From a checkpoint of a small audio-text matching model.
Model: log mel input, encoder arch efficientnet, encoder activation hardswish, encoder depths [2, 3, 4, 2], fusion encoder moe expert_choice, fusion encoder num experts 16.
Training: soap at rate 0.0016, batches of 64.
Data: trained on single notes of musical instruments (NSynth), 184686 training examples.
Rows from block 2 of the fusion encoder, named by matrix and row number. Rows with one number belong to one neuron. Each number is 128 + 32 x the weight over its row's rms, rounded and kept within 0 to 255. All counts start at 0. Numbers have three digits each. After the name is the row's rms in percent of the matrix's.
# fc1: MLP up (fusion_encoder.blocks.2.mlp.fc1.weight, 768x128), inputs 43-85
# fc2: MLP down (fusion_encoder.blocks.2.mlp.fc2.weight, 128x768, transposed), outputs 43-85
fc1.417 080:155146124114119108129128152149175114124112126100082145078061099152100158098152146074212098113080045137180129099111134117141117111
fc2.417 078:110100159114147153076107118099102118085041120139122146123122080146104129122168161149125127145157120147130108160076130138137141131
fc1.418 073:135197078178168100109162180131140159135124089146134084089177056112167163085103096101086189107132101159120112131160106140146164186
fc2.418 062:125101093126093156092156099132131107152113089150135189162163154109058117098089094143141094089152157147154105116128101062139173115
fc1.419 085:100149136131178065109088138207139152104128126121159115104132095087186169110119164109197119133088130082116100063110133144063142095
fc2.419 088:082099150105122094111087141130142116112045087129104151086083128104134067145198065127160123137111148179126095148110139077147133217
fc1.420 074:114149161091150104156142101133062110091126133155134138129187085174110108077110103126136101171141140127120103109141115100093170161
fc2.420 095:133110138086082117182137121196126108135079108122165173109195151117137159135148159146133115131110151255131142134177095156140162184
fc1.421 075:095160112087117191144126176157118139129138151109229141122126097173171106131160157123144081224131161145172153128117124161173179072
fc2.421 097:070173145124134110143101192146145113110106139148137121117120110145169126101155094140117076153116111221102119122108131208129096142
fc1.422 080:134071239104099169099147115119106134093162157210127109135128123088151087099059120135170056180127097169114093135096152142148114122
fc2.422 090:155133111121121162103145154108152148106182167071132076099149170086176161138115111106155109133132129163140169131134128105126066102
fc1.423 085:093165182132087078103137137074121115144161112107147177113129134153086151152185097147111122128064133128103126043045136136130173121
fc2.423 074:159093130111175075118149154166127117177135117150111102166141160132154146108088200090110108128145074141147143120149145116104159179
fc1.424 088:067138144145134143153092084145158177092159118119137118080182146137118101122102141124137120191131116188062044146151137082107150132
fc2.424 085:087078103138097147116133145063133135152110109084181115133099081141108055168112146137156166106094093122114177094040203122139190088
fc1.425 169:144050135104120112154145144085121107147123087168099159157108181095084111141168088093104085120150118174099113142148141138127087140
fc2.425 194:198107107163112123203145069157091107126179080137165084152149100114075110108112127141122168127122107174052150145108039108178104068
fc1.426 066:173091156130136058147128136124174152116082112148059181156125167073119123103080149136122122149095122107178182132136124157145114123
fc2.426 096:095100094073078026117077146134133121081142082165137134073088105163098093178179108101145142120127068166078130089154125183104144086
fc1.427 073:163145170154153095162165079085101128143147145129094117150178081149176101155062101125162103147097150154143130133132074135149132148
fc2.427 080:088127141117092146098126122144138107100145163129124116141134157166126135080159095122112124151113154000151131170139162143137108094
fc1.428 155:122095156175093143135124132084113094148148127157168145135077090154152173132183195184155122128141104091105148112093131138109161157
fc2.428 114:110110129086102084106115151092116101116051112180153158074085049166151149091086115144122125152129119105098144180116156108133126167
fc1.429 073:128073158118144075143091107116146159093088119157130079132142214151137091176152168105096141158162114099174082134144111141173172148
fc2.429 081:124134128112134123071125222106116124132067095181103163143109116166115074123113138107159133156102106193136184129100170102120156136
fc1.430 090:111132120107145140071126143180139116105144135090120077095198136135183099087150161143154146148124120091168108141160169111131098122
fc2.430 080:177151103116128150201146173120135142110163097104121178156073067163113123195098138073112109119138142127093084104185119096126155092
fc1.431 124:121114150082116158157133120156097114162136159141115119145150097156137118115170131170170112134175097080115155166150095157167139076
fc2.431 118:128163136109143128146137146172144152171087099108155173129102095136122154082134139129021120157167154146149110102155127144134118109
fc1.432 089:163126138136099153164130079162165153134146168163088088081123164164142083074114092207060129132176124153161113113150106181158156076
fc2.432 103:110173064076107181104121115102107093103059085153109131144153121102100083154099107175183132163123179077111163123095125165122107095
fc1.433 079:154190098148097123166115155157149171110105125150106128124122104146130101141156096190115129182208079165142097098125118193079125083
fc2.433 097:154119086106115152131170169164115110136067167119143125127141131126074100075142170100099127109128114054165163118136131096104081100
fc1.434 080:113168167131195132144098122112118138118107131105091092088185179103067135151191112085128200145104155154120170179105114164146168118
fc2.434 075:126099101155083103118176109128085124143255158130111097120163136138097160103108118179124099136131138108081105163154138089106109076
fc1.435 100:189175126107135086034073147115196165135115155136150116099108175140163129119156131101170088082126154097137129146165169155126129149
fc2.435 108:105167138113119128158148196119090146120082103155088150060120181186109145045158114127162150142139127167089103107115100118132144209
fc1.436 112:129082128073075101086168103153137197127150144172127131102138170153190139095143138138140117124157116148158114169091083109184109125
fc2.436 122:107113160118107090069155078083130132194142106118108174174168091090132193143137140117086139125127172118122128140128147144125123126
fc1.437 102:135112123132158109099152152124098170160145126141141174140080173075123138100186113171161110166094135138128087137199097090171123134
fc2.437 102:159107138094125119132119139128164147120136119176143145142105129094137087149144117115113063072075136165185075082139074118158079111
fc1.438 071:155117160113160153096117066110137173119124136081151120120081094203128161109079141114177068149137140141155172118150109060197117074
fc2.438 089:114048133155124129138077147172128174096113110134113134153103149116112161247131149170138109114113122167144126115129105072111162168
fc1.439 115:167107095117119147095135118115137109137165073146138134172092153134115185105133161104139156061132116143106166134105114123187127144
fc2.439 107:128148116097101162165154161115148143112160079118101069192098080100118133121124118126131186165140128116101203152110098143147134024
fc1.440 092:185147116135136098088129146108126187118071162157130096096165156164169145102106146117088095172123081078121106139100128157104131185
fc2.440 079:149161091091110153145102111095116170123132149116147115141105160128050171140147122076133200107148128070110161120190112142122157143
fc1.441 080:116134137118143128156114111114105140079092156086079168153124079167090199087126172101105151131115167123118119161174139147168114197
fc2.441 092:074072153147172158147112157098094092089179139156122134100130145143135175120136147160196110118111116083138084105143164155095104075
fc1.442 069:167084145146114100150116118113101142065167148137072185130117095076087088122129142108059099145118102187132097107160162100133106078
fc2.442 094:144142141170074173116068113109151159129124109151180069145130152117138127075096147140103111174159092139112144191167130133133141166
fc1.443 081:122103138182119120139123098126159116120123065148126163128148120155181168101110115135203124120148075184201134144115152069122072126
fc2.443 100:161164131159107108182125141123106113128101150156128136166145107127149061139172117134094169105095121255145132127141133117095140119
fc1.444 082:135119163147141126124148133111110126116163133110188109106199101130142065140127092144136089163147107127178108138143114169115218120
fc2.444 115:141188155157079102149133106138099127124119161115109107093226097115136118120155109106038102158130102081131122145132125120125102182
fc1.445 102:142164110128136085113115119159164163134113149078125108156094146112148169065062216155099113145049144049165090119140100134091141109
fc2.445 119:120165150161090157115131095063166113143176145144109147115138122138105166157129135131172131142128107054158197124086099119134103180
fc1.446 108:125120131143129141127102091079099184137058098147170176095140146148107172101130120116117155142069078106077136058087132130110156088
fc2.446 084:151068105167134097132125122104139130116035102125168108097081149160132113086129116133151084154094093155140174111142164079148111111
fc1.447 076:130123122165142104183104117138202139150159078113093069107222125133159062151087130066087105151083090113079117131159156144132129172
fc2.447 059:107130103084111122102187147101162114128082103100102151169123074104124137143171092138136109185182157151117180148130104103103122157
fc1.448 105:085104118157167080129142118145151097105118156104134159118165138106098111163129071100118072122125147150085196111103137146090102120
fc2.448 118:207147128109169147163130136131127104091132135080111093160134139090088052118143131102090149110175121013125075125125126164081107113
fc1.449 098:125125056076162077144121080121071055136120160153117140089152165161123147157161157093166128074165169128088132123150100153177044184
fc2.449 102:091065180124144152074136127111143156132107141063106146151161062105158170166148130123159132117127115131123178168152119086097134072
fc1.450 102:140186075126151094099123168103112108104113065084109128104088156121082121134079079127068098205115130113136150097148128088138066137
fc2.450 104:206147185120139132156092109163152151130132139160131098166130094158121139123091116069106213161118140167131170147132085148131123164
fc1.451 063:160095168182153110148124132101149214063098119142129121080157148120153066158138167124156109138180072125150158081104163128131169127
fc2.451 100:164173104096120114159142160156142147137116142135108138096108146112056067144095140130158144106156098015121127119097115126135118105
fc1.452 087:145103146146142119128112216198156124139109139167147154168135125162172136153169128084091141100181135162075174141103170127163109113
fc2.452 089:117135131129134073101130141128094133124126158075116115127150153143158125104117115165174143100146100134154119172081101178109163117
fc1.453 088:128133113178038130124176125180138081096114128164146213141108144183146065207148152118132089185167102063072129113076102094147110131
fc2.453 084:090148151127147090150138163173059084199109101094154111129172124152112144101134109117103138135113095135163202156085121158164116128
fc1.454 083:117114106129146124082113135152119118125075084158101082102144168161163105102146133102132109034146121136124091154158150171161148156
fc2.454 117:171027133113153156148105124156123133142103147107060152152088112218133111150083134152170126138094135144107094125129116082150095112
fc1.455 082:118153170156144115097104162152093151074131123169082110078153145103164140089130183153125072111120147089076107169091101136113110178
fc2.455 074:153155110089054003144104141107156113191096058118148123123067102165167106143152117070159110141099123117160164161116133121192121124
fc1.456 079:182110172167108182165167155149147108173130144172134158103122127121124107167150092120143125105129131047126110078150080108124128162
fc2.456 080:086098130070125108158156188153098118114169160142135126095148117157110096089091128127163076193155096110119125167117065153087119193
fc1.457 066:141145126128117113191131047153097138084170138107164193104139157173120055135099061122140112124169133123169148096136124086213141079
fc2.457 084:160136129135111123158116120128093141131131124152128141153050144109163132041096142157092131155125084125100105169126138160127125178
fc1.458 135:130110126137078124124152146117143130111132074057187145104120109094088127141170060142132113080095079129116205072069157136108130116
fc2.458 118:162134181127107151155125117172152111121142143119088104147164220117074103140151161155101171090159121081116128098134120147106100087
fc1.459 153:176143163124182123114151098135074071094114141120148137136146088093143156210048106090101119141125136114092158143153138159091177145
fc2.459 114:125139100074067150105098151103139114110135104160093128065069161114069085130186073081165065121180116119117129113135125126112127077
fc1.460 093:107104169095061193081122144143159132138180153073145132119137155127066127144135129134185148097154172098147156185098123121106150088
fc2.460 096:223098138162140137150128173120109144139108109114174126095130188149130061092143122120053061112128101071146132112131122143151116125
fc1.461 104:190169140112175109109160087124118119122135114107121134097110140116120147178126128120183131104078180124125080126160097142107121109
fc2.461 095:118120101138094101105111144151138096121138161100104048092147182144111109085144138149127077158082143226092091126166164160106099151
fc1.462 081:168100145147178066165123168128217132142118126193146162141144154105227133137158110107128112096135141123157134089168110130158096102
fc2.462 092:141082161082089122115121152150126134085074150142116163125073111069074116121118082104121058171136170211120121164160119159129145121
fc1.463 079:162092186091120109159118069138105190108141065108089125084102089105105123198067170155141102109167158159201140180124127127119131078
fc2.463 081:162167134147088107106167095172118106168100112175145138110113166100182135127216135105132049142100131057136177130165059136136162139
fc1.464 064:077190116106180122156111140154168156125179142188087100170087158099123115065099127147079110163088131117136138118173134135114127167
fc2.464 076:154133173116090147126133159104122148080176099155140154121139102158140149182153170087066074101111101170158128092185095133116128062
fc1.465 174:136115092092120146132122093163154144118133118118107175196148150133131146162109154087131154077094196091072130158103115178118169103
fc2.465 150:121143113166142169153161084102140135111228154092122082122139140088128145173102147108102148091124116097154101105145098093176100138
fc1.466 169:185046140133118105161159139098149080134172071134116160131129165062141146138159117125156100124144139101099205195082104088148127118
fc2.466 154:205159125175153160119102079150090103141157142126153039166144138120066088189152098107093100103121122139126120037146127146100093069
fc1.467 085:145109120116053129119136166161114093082124092173151095103122131160149105071132124147163132153077070179161034136191091165170115110
fc2.467 083:097082068180099168099130068117084097120117154148139131121180176164175087115150078136116119119209059068096120117148145093064103124
fc1.468 079:141134098177084101078069146123093098133095157222165147189106143139116107201104118140132161165118105144154079078138107146130112141
fc2.468 104:120081137102080134142161152209117134146114117151140156152110108129126167093152123100161117160141086249097112122142091171147139059
fc1.469 077:182123130162163118128135223134158142176135137136130138072129165117138125110102107125107161101174116142125138157125131140125106120
fc2.469 079:052114111117098120123094120114110118162036119131155140129040137168116097062117140124163068155108104127158153093126138169143122153
fc1.470 094:095153150083053127135144104091174106050120078154134062145087092129135111061114092136162138107128155145090118129144141103098141124
fc2.470 084:167177086116065137109137106133139157143145134184134140161094154134117164117143105176140172145138096027126091156116129123160143138
fc1.471 091:054138107130093113194146162141096141138081071076140133120087193182148168087126133122056111144095127140182131167091163112152106166
fc2.471 091:097131135063128119141140043167138121097163082133126173094085061116163081062140125161084129132118082182157152138111133136155141194
fc1.472 097:135065148080090105026174138075127126081144098099146117140109101117118134194144089134128146084141099126096172134123155109110075097
fc2.472 089:194056131105090150140134113126138160131143144129098195112121117124153126137113150132074096147150116148098130148122093112151074153
fc1.473 111:107092078127145108146200175090199138124084145105103134154102114075125161130117150094105072112127172146094144105061100150104062138
fc2.473 104:209117177162121170126106107177161124134195147111110096147127138073147126168181081171101099093118123123101089128173151102147081154
fc1.474 094:064134102145137120053121128110146121078137119173116114135125172113122143077131108079196150085117138096101121175120115145100136143
fc2.474 075:125112080076118132117118079101122175160107083083085120147060161132119142118099130144155136150094144017131130173166103103095151148
fc1.475 099:140095098076121113139113123079106105100149155118170148120090129192132149146122181173130117229175124089161086096155126086190110126
fc2.475 092:102186151128186106120127091197125118160165148123104156133128145147136133092118114157058090115118144078148225081157185126147112158
fc1.476 093:116112126101085132103171167157109148168154155138092171143111114116112179123132117158139081080180128114176165157144087148083104127
fc2.476 090:123142109056192100115187227126123094108142072090144132116111114123175082069104101128106158168113150125138193116136144094103088093
fc1.477 081:077169118117135116100088144124063147054124117118125103106145073150166149143073119075115121191088145143127120109157106147142152162
fc2.477 092:161059117178151189141100119148128124093120196079161081146140126084134168153167097194180149128110099133140027094163095139152114142
fc1.478 072:099120138099145082109116129124150125112179124065126072079119180180147173089126123134082102127119171133176104132152209137076175134
fc2.478 081:091125166168124091128177151144159132147134152120075077209114116123202121181174166091109121112107128074103109131116147138133105171
fc1.479 170:117104164129091136081133170087128125117184085140063061161148207091109080144170105161141119173146119144059106103112151153108175147
fc2.479 144:146136112141165110135136158152115133170094142144170155037108090138189182056127181132122061134152124113083164091143091106135149203
fc1.480 091:114135096121101115158185178174176105066086118052136105148159209084126110141182108179121144163111101090126095118186158117144117163
fc2.480 121:107184096149131156145129173124080155140083141163150103128113097172149133131104178151196142149127086154113062102119112137145147100
fc1.481 151:142171137107086098129143182161114160106054141164127048132105110126194165130136171163079106108152141093133133141138111121089167138
fc2.481 146:127123101135105133071103083114121123068113140150121096063139088149097165138126034085166153154119119153149115134174133113194117140
fc1.482 089:094157126165155134150164168105111098145132117201110109079106098117122141118124164134209125184113136123153160152073144094153082109
fc2.482 077:078162082103138149123097160118128123079077128062124123175148231128135139176096099131133126127125119151151124128136078074139089097
fc1.483 093:079102092126106086130163117160139129086125152191106074102064153150136103121096129124085117103091186193131132118091122132137071179
fc2.483 080:068069140086046094164132119126081130148118143114118118108162112107155034148072134124051122148114150188102093177144094161154107175
fc1.484 072:176152119139177123123120106071197042153134154086128045125146164126108163136100125114070131124128160118137151128139163134064224105
fc2.484 083:084098168160128144135132110147177190129109147157128147135169163095156188156120112121175103124163194103057074123200123141123114061
fc1.485 101:170099181124132104168119128139124129128145078157114145116116108149107090105132098143080173138160113166128150124082081104195116114
fc2.485 098:144129094096074163097133155153108140085126165099140074118119152170140103128118179090098095134114115192123117126126144182110093027
fc1.486 093:163057160106119124104093132137098091062185113099129135135112183098111145156118142143135128084197149137090138171109114124140115127
fc2.486 120:112183120146125160083064187101114120144102115092113090107135125158093018084095117136200163166089154153154132146144113134172144096
fc1.487 115:086142058140103140131090182091092148147151149065095104117079089125111150088069163111166128160178085165175113168164098189150074173
fc2.487 107:086163165134155129080147078127150145142164122137154151140070113142212199113144091150160147135110144144116110138097181110104124128
fc1.488 093:107132148085189096138076129120098132111105088150125085121076159179076143150114169157122108200097063171121131160128131102163137130
fc2.488 093:116156145077074101164086166152111123169106141133120197111092141147168134055119088102128122124130158162130192095108162129153154169
fc1.489 113:091158111138099102088108187118123101105095127125087077090132147140115146120143104114146203139051080143164108107108130112130129164
fc2.489 098:182092124160183105126166122142134129119130099139126163165141067136057159151106132125111156123147122228083143158127122148129170108
fc1.490 157:098111115198153093072176097140070133128086146108126105156086149155138120110122165120108103085134128122114137074158156087146118058
fc2.490 160:148119104138136165097117134104137113100180116138095109170148134094119185157105091146089141109154157064106121115129163125131095136
fc1.491 100:144104139096171184131103099087138167113152109123088166097112166075066138140155148154114154110114146173036104156159156158109112094
fc2.491 113:153159109159130126145102131158130077093106114126157099111154122169085084136102107123112154120149056112139104110129102121148114077
fc1.492 132:118132164083142098098191079138140139105114059162128168112102118162152162142150173132141145080120162117092122134104198196137136131
fc2.492 111:130141152104084142069079078119106160130166110098145095158092054075161160144146114160130123116138142146138184170061224127141135176
fc1.493 077:108113198167096108173148099110189126119099133163120084150158141166123053079156154120138112105136095160091144146134083098165161119
fc2.493 069:175143152149129118161095146113135096121145130130068137125101131107154145111164136125161059152152154113112069119122071156096102036
fc1.494 081:119115151166163152112117126156164175109124150131148181156204129108094128145114073101166159052146105109137076088126123184115141115
fc2.494 077:157060125139128110173111061131187191130181092195151120124128108128134133056135135025112122127157150129158075149154132085098144118
fc1.495 074:066122106171092160109150145085158079140146069103083153186130101090129181144141146127143121167133118100174086093051176148104157147
fc2.495 074:152071112154137144126149129048115149131133172150148167120134117125040157095067116144084109136127121128117167150104128127127122128
fc1.496 102:135097094105063142164132156086159127154176102087114119137142123051120165133116079159174167133127106129111156130127133085153103062
fc2.496 105:114092118121114144141117127133120141187129137160139146148100140166132109086148206160140088108082147129162131134099179084132167169
fc1.497 096:144142105137143139106138214151125189161131123167102156125130168173144167137131162146113087167148129124170126102137153118098131110
fc2.497 079:173108175071147096084120131138154080171134128150113110164200097128123097141159114111180159144075158159053164158161135098094142163
fc1.498 082:107166054147126147153129188140172142098119122074136106115158112135127179104077098154098165140133132112112153152085085183115143120
fc2.498 091:175168131117110087134049093177100092185110164165159075183164110085115135186173087155136174117117114164131152135129145126117111177
fc1.499 118:161114204184210065114133135144142152095096138140161154090122115129150226097109069167110121095143168148133077108107126134111135102
fc2.499 097:108135118072083097155118231150120113109078075163175187126112097133121152072108190118151096136139105206128160134135095126161128139
fc1.500 074:151145160113094059105159071125125111146148093156058206151163155087126128141127134088115101142060159090102180174145091132103103090
fc2.500 086:134166130097139140139110153110093140145059150144137130121111143164147140079141180094114140165152082131166164098139073109144138137
fc1.501 069:054147140139142138091072195132041183102069137119116160136120143103133093155094143106112130117135169104131101142085193094112104162
fc2.501 082:148161102106130142136102178146152117124098172087127121119057150164119134097180119152064146115123112072172101097137166094114155174
fc1.502 148:141105107143193116094148127139126113161071142086110158121146078178068134080096160099137120027158148122122149080137106070145141142
fc2.502 217:127154127127094174060073100106156126139188153164165109115148141128119196168124098091150129135142138068112137115172133119122127093
fc1.503 076:157138056095150175081177143133141130107127113149176161185080146119138107106125101129126156100066152068178166079095165145133168140
fc2.503 071:090255106116075063115145104105118117146109083206148149121133065110132124161109098123112099138088085105134176120097080135163123108
fc1.504 149:131154046124167094098087174120056162114042103120121109113151099125108104117062166111092082115114051201131101155165107164162165146
fc2.504 105:099100121155098154100162059156116134088207102126133155173162108097127168140162095176182120096144199109119098106121157122121121101
fc1.505 075:107087145118205139193145106122097157162134139134132155127150061129172166131097133116058156158128160137099146116132108116107107149
fc2.505 081:151158080105151142156131163139118088112069093109112161095100115141087061118085190167097137146144113151067131124112080142129123108
fc1.506 116:157115107179164172172122175084057077137116117131158100063100130118137122069113091135080145158134128167110057156169085139143142138
fc2.506 103:176090167104166133186123148145154126117117095142142102177164148134114127221131134115035120126103129131083113107152090117156122112
fc1.507 117:112119124113128138150161170107150164156102157101145103107143150146124145135142140126165101239081165132129121129143128099104123109
fc2.507 096:169136172146159106088086133120103131153061073110107124147128132159167070100119056148108107125159144085169198170088059118133101140
fc1.508 103:117135172145150112150136093138119200174179126119100126109147134101075067089147131155082125109120128146189177132082112092167132122
fc2.508 102:149115095113114062091169070115165153142152125149092110176156188131116095121177118118136113130124131095074123135119134103088103087
fc1.509 083:122189066122136166177176101163136115182116143155125156146139069170138176084141148128158082098135088141147132102080105191142108133
fc2.509 083:086083120155094144100135104101110205180203133147142155153150139110128111047154128119162136145129137091100093142163127129094124127
fc1.510 122:119134133164083085108195146084147156112086133113116157154179105121163136097121068104137093128113135107111174054062121110132080073
fc2.510 110:255138147139153137134079100145166127141151143116072083153141120094069105139163102133087121136160084104113118207143135111081105083
fc1.511 075:175136115103129144139102133115045099160048095077106132120099165119130067113064142177116037106168157153172124124157103129142157159
fc2.511 112:118123114181098132081167093140119097137114156120149163167139116161132185000160116165172082134168138058100091129098119099115110075
fc1.512 102:090143167196124123119137083147110149180109091128129185115108099128178118176176111068135189114109150098098120089139127099168135150
fc2.512 095:126159140066136111177085173173163122157077173094117196154125101113126111102134132088126139138125119192078164167084119162126182113
fc1.513 074:172082154134115084092187144151157104089134088121088102141196106133116106077097089091147104104119087140145181215156108120123092149
fc2.513 070:126172128082115127072099197151153105138141127120149123124009123087196137154129139107136092184080092109169183055111136164131082202
fc1.514 069:117158111157179120149065095105086108103090149142152160119180133120139101104173156140134181130191112179115173074191139145086113126
fc2.514 088:073158123102114127140079146154107143160090134146126129102165134150147163180077146141122067143129130155148202148104088132100131157
fc1.515 083:156137166081108125134161127075140075116147172140140110110126142144114105161114134149108130102114094137153126176190116139130129151
fc2.515 095:094115153133085100143126113117118152139112108079128138133126160077189149144160108193093101112078109052130116111096118075150125126
fc1.516 071:127159079135126126230140157140091147102102183147146105190112111123136124066148151108122170135149116122098093157092113121140178141
fc2.516 099:091122089112129102138127148145138118116039156137124142133135162140151099138104157088062109149101123068088172123159158137091098145
fc1.517 179:101118116112115129072164111156093190079120176131121118127175097161095177196110143070103133118140139099065131116129144151133144142
fc2.517 142:158207109073128154126121146126081128057151097091101138100174117081070112175162113087168130071129158157132035153127112185125131081
fc1.518 159:164063127167095096129117074112143180113133091129108139204120182171151069103140089124135087152171087154140105147184158078147191079
fc2.518 148:102090121163113134118136153122074143148139191161134151115134166119131141194131175152115120122147071187077123137101136145086156139
fc1.519 077:130120172092138075131095135129127150124107115138102126132145141124129056145163137107079077191075165120145122164129145141132077087
fc2.519 054:100115093109111232191129133112126073098140188164092126167094081074120092102153178133155180077150063137112143112110127145102140066
fc1.520 079:135126141100108064106135108109112115134143109140184071056086131143077123088185094156087164122099087167082113134108123101144118191
fc2.520 080:164126100121160133144133124145100114112123118123118095085115116097108111091133132108124120142100098208108108094135139100126117151
fc1.521 092:119122125101134155198084083126139136168165093114122125145157110113095112129177105110111113068142133112131164150120151139177135187
fc2.521 076:213182099142159143139184141109127110123103189037173112141127126191136100155129146090111138110093129094163120106079193141110139143
fc1.522 117:122147129099110122170130118162128044117159111100191132110127147134149110131146151149100094113127146086126092140175149118168056144
fc2.522 094:139175155119125094163147146168132094106161112166139117191191123125141123139166113170095083130144142143109141118138158119178119090
fc1.523 079:122170147160108066160132067121126167159138059114088157128071124169129154180150163094120108105110125085082166110098162094142051073
fc2.523 099:109174102152138136122125155119159125111192178165120147074105143179093125081147157108097171117101107180156130142148150134120124128
fc1.524 109:163131101096124164082155109178103141113112160103147105123165139148057139107080113058132127158131138146101153195128125167062051165
fc2.524 093:184095059140110102177157126146117115064153145127122144106155086128101127148101162059158099104197093192132124090127125129107124096
fc1.525 100:170167098141131104097184165131166132078160138128101097085132127179143167006150119100084105115155137106078105162132085118108122119
fc2.525 092:121114109141096106169118136107171126103080136087099107097141116091175118120129099117163044147099095131189082159121118110150135119
fc1.526 117:143121097155091173137163148151125116118049150115179180112118096153209128166160136172090128123159129105114146098125111101091113156
fc2.526 099:097162125110141085127189178145141108140070053152148103087098125130131122108111151144125128127104078131121219151098052146127115210
fc1.527 108:134141166152138166134070122157119128121139109079160138079095150166066174170078153110133209132152143124123102116161128088153134148
fc2.527 098:121162100159109141174100130157112108109178156113125173110122171115120115124133156075182082045113132135163120068127099149151142184
fc1.528 090:131163107123179144121145133155063102080112096120115118080159105167120116022117150129112068121140150183135116127139087123138193158
fc2.528 089:094053183161079146101136109093152101166146105085142136142158099166178158127181104146133099169154128078108133126114135116129107080
fc1.529 083:123151141136144155131107150141120141138129154127172105109150132106170081137100099126171112112101153117107205195153175111167124160
fc2.529 083:109172097084057122137143090097139107148110100103134156125161092111174154154076150144115140171107135255089129094134145203115129128
fc1.530 105:142145179183154137162155167179118081142162143099107179149133095106138095153173122141208166108153232076062148151160135125109064169
fc2.530 100:069145165129131115103155151162152146127170098076108141100137122119071171090136191120162140149122194080113120090100157142109131115
fc1.531 083:162149128092160150137103165182132171074163160088184118110131103117098111061159151153131103168064155168172123080120164135118144120
fc2.531 065:122155129115100126171090128162154138149059106150141174138107107092147120204133129142198163115152080068189231109127054109156145212
fc1.532 067:105167128090152152095107151150074131098119112104191130116116142067137169080132142053090120145131094154194107190156135150130111168
fc2.532 063:156077134118143123158140177132133100081097113167113161162079138127117103207088209157148085164138067189147090123173101129076154111
fc1.533 091:161158156155111136093062102103137153102085109166186177083162164108136124165094153138121147142211128162121120128151063094137135107
fc2.533 108:123053095103167101143174142142153118148107102121124146134125104125133133149137161084115077152145117167162147125141152123134168106
fc1.534 064:125117155140135070141143103159168117155164079091100115160121121164142192144111184075175118177103133148189113097129088156181117150
fc2.534 071:097136103112155161171161197086079172112051151179103138111134097135035099134181093084166184108142073158120076111111148112100122099
fc1.535 111:122076116125155110160144092170129161104134109110191111080159135160166082133128098160134071112167158161192092086082123127169106094
fc2.535 106:121100144181115198122129104108116139099102129099123122105113127148089066148159079193128137106143104095155076180207121083138140156
fc1.536 088:085162132120161099114089092109180108124117156192132072085105081114135164145092145139118122107180111120122165060057140161089186164
fc2.536 062:118103146078098113130139144127108075135134136138134110034084084133140118110141086121136137139129153141173212155119162159129121151
fc1.537 071:181132149075141116197076171127188148109103118162102125104142115200125100160074090139126181162120156132112072186137068174149166122
fc2.537 070:097069090152091104091173165088134100151144118200093140134145163109115152110123135082126129092111109174111102097111153135106177061
fc1.538 076:163128167119098126072160163115108130071121142104157109095108154145141050129150134134096112179159172181131120117142104122099157181
fc2.538 087:110033110167106096102119199140165138119130135139115134092044075115122117208138150111164116146139167140075123131118093086171147066
fc1.539 101:086182151118123128100127177105107147119140119076171179136117115090167138063169107140085123117112082154176034196097127143123155134
fc2.539 097:085097135121109090105167075166125091132147096146111118198177082093179211135077169099151132143113129166076118135136139135126111146
fc1.540 072:189150150137172084128140129087083093110097111096163136113165186114123149079100143118195119114187121160125153143170124169118142093
fc2.540 074:123123147133079067137118132147104112135121150136178123106077120141145087124143145114023048166154116109148150097156123126115139125
fc1.541 105:154208164152122096121151119133138080045120133077104043092091093116080105135138115100114172157166118115127110110170102097159159171
fc2.541 077:134105114093163188111145137192105099133179147088172193146153086062134137092115126117150170113082189138158108152136100111170154149
fc1.542 094:123154132122140102084071173113077126118182096113167109079135094177103118147132158141141112196138131148108221091110178133124096123
fc2.542 098:131177124152120110163075154164151105134129100114151146155134123140231116100161176146060130172091089163097148135130129161145118127
fc1.543 094:204109139091111113112078169157093128076145036190107148119075097112095116112154102168113136176124116092122122110129079152078213140
fc2.543 089:166152096115146118188111111174153099176134124156112191175117107096131217121110193106150125080110120185093152095137092098155132110
fc1.544 147:096065122142071079135105099108153158132204095132114141158118169127101128081132082128097103145154112098181166169120093079184196085
fc2.544 155:205162153150168172119041162149118151142153199114103112133158212088169112158115129147140108139125103166124048148118153152105127127
fc1.545 086:158180129126072095135180171151084142113089146062116194078148057174132194144133149090104115182153137091141170143119081127130097115
fc2.545 087:147095133108145096147145116137151162169084151071127133139129130175165117093152139112142116149096126122127154168128127130140131088
fc1.546 110:119165109109167094115089195137087081107059122111104097151178098144143097105113147113206188145091113187122116177156109189165137112
fc2.546 105:138147109170187194121134137138149162137150154098138104173132098136109164214083141176141159148134161156109116153159089115140184135
fc1.547 108:104155133064148172120126169172144102201149129143150089126143144117140068071196132130054131107145119124139129175132143146187147122
fc2.547 087:144113119122073100126127120149133155135112123102117125092116164090138084097074170157081144175150138115113123110126157129131103102
fc1.548 126:154231048137145070143128152136070094169090141090135111087126102146087138113113107121141189155155118089087140131130158148141099190
fc2.548 130:169137114110166175139082133135164174144168099147193115181103101110111144142099092134072153119110146089123170148125089162154135123
fc1.549 129:103124101125132143090102132165123108075112092166171105126072126132166101080157099151200166105106120081136154159106133107210126195
fc2.549 127:095129155115187143108132108118144118074106140118130084165139128170146183180087161173117127108126164116121100154150097115084156129
fc1.550 101:175108129102133111144048132176143133126137113164136189155125164134120082102144138190109134146186137154189124159090108135117148103
fc2.550 092:126131156170144151114150105153146129094145151107111092104117120089160144130145120146126129079138117102158169120155232110109086178
fc1.551 087:115177147147119105112140146123113100112110101111112058157120173194128108109037123171106179116156102128076070143111155144077131110
fc2.551 081:140209107123134112097083109125134134165072052134137095145117110133124106119134114124115147165144126109143154137161090098163170148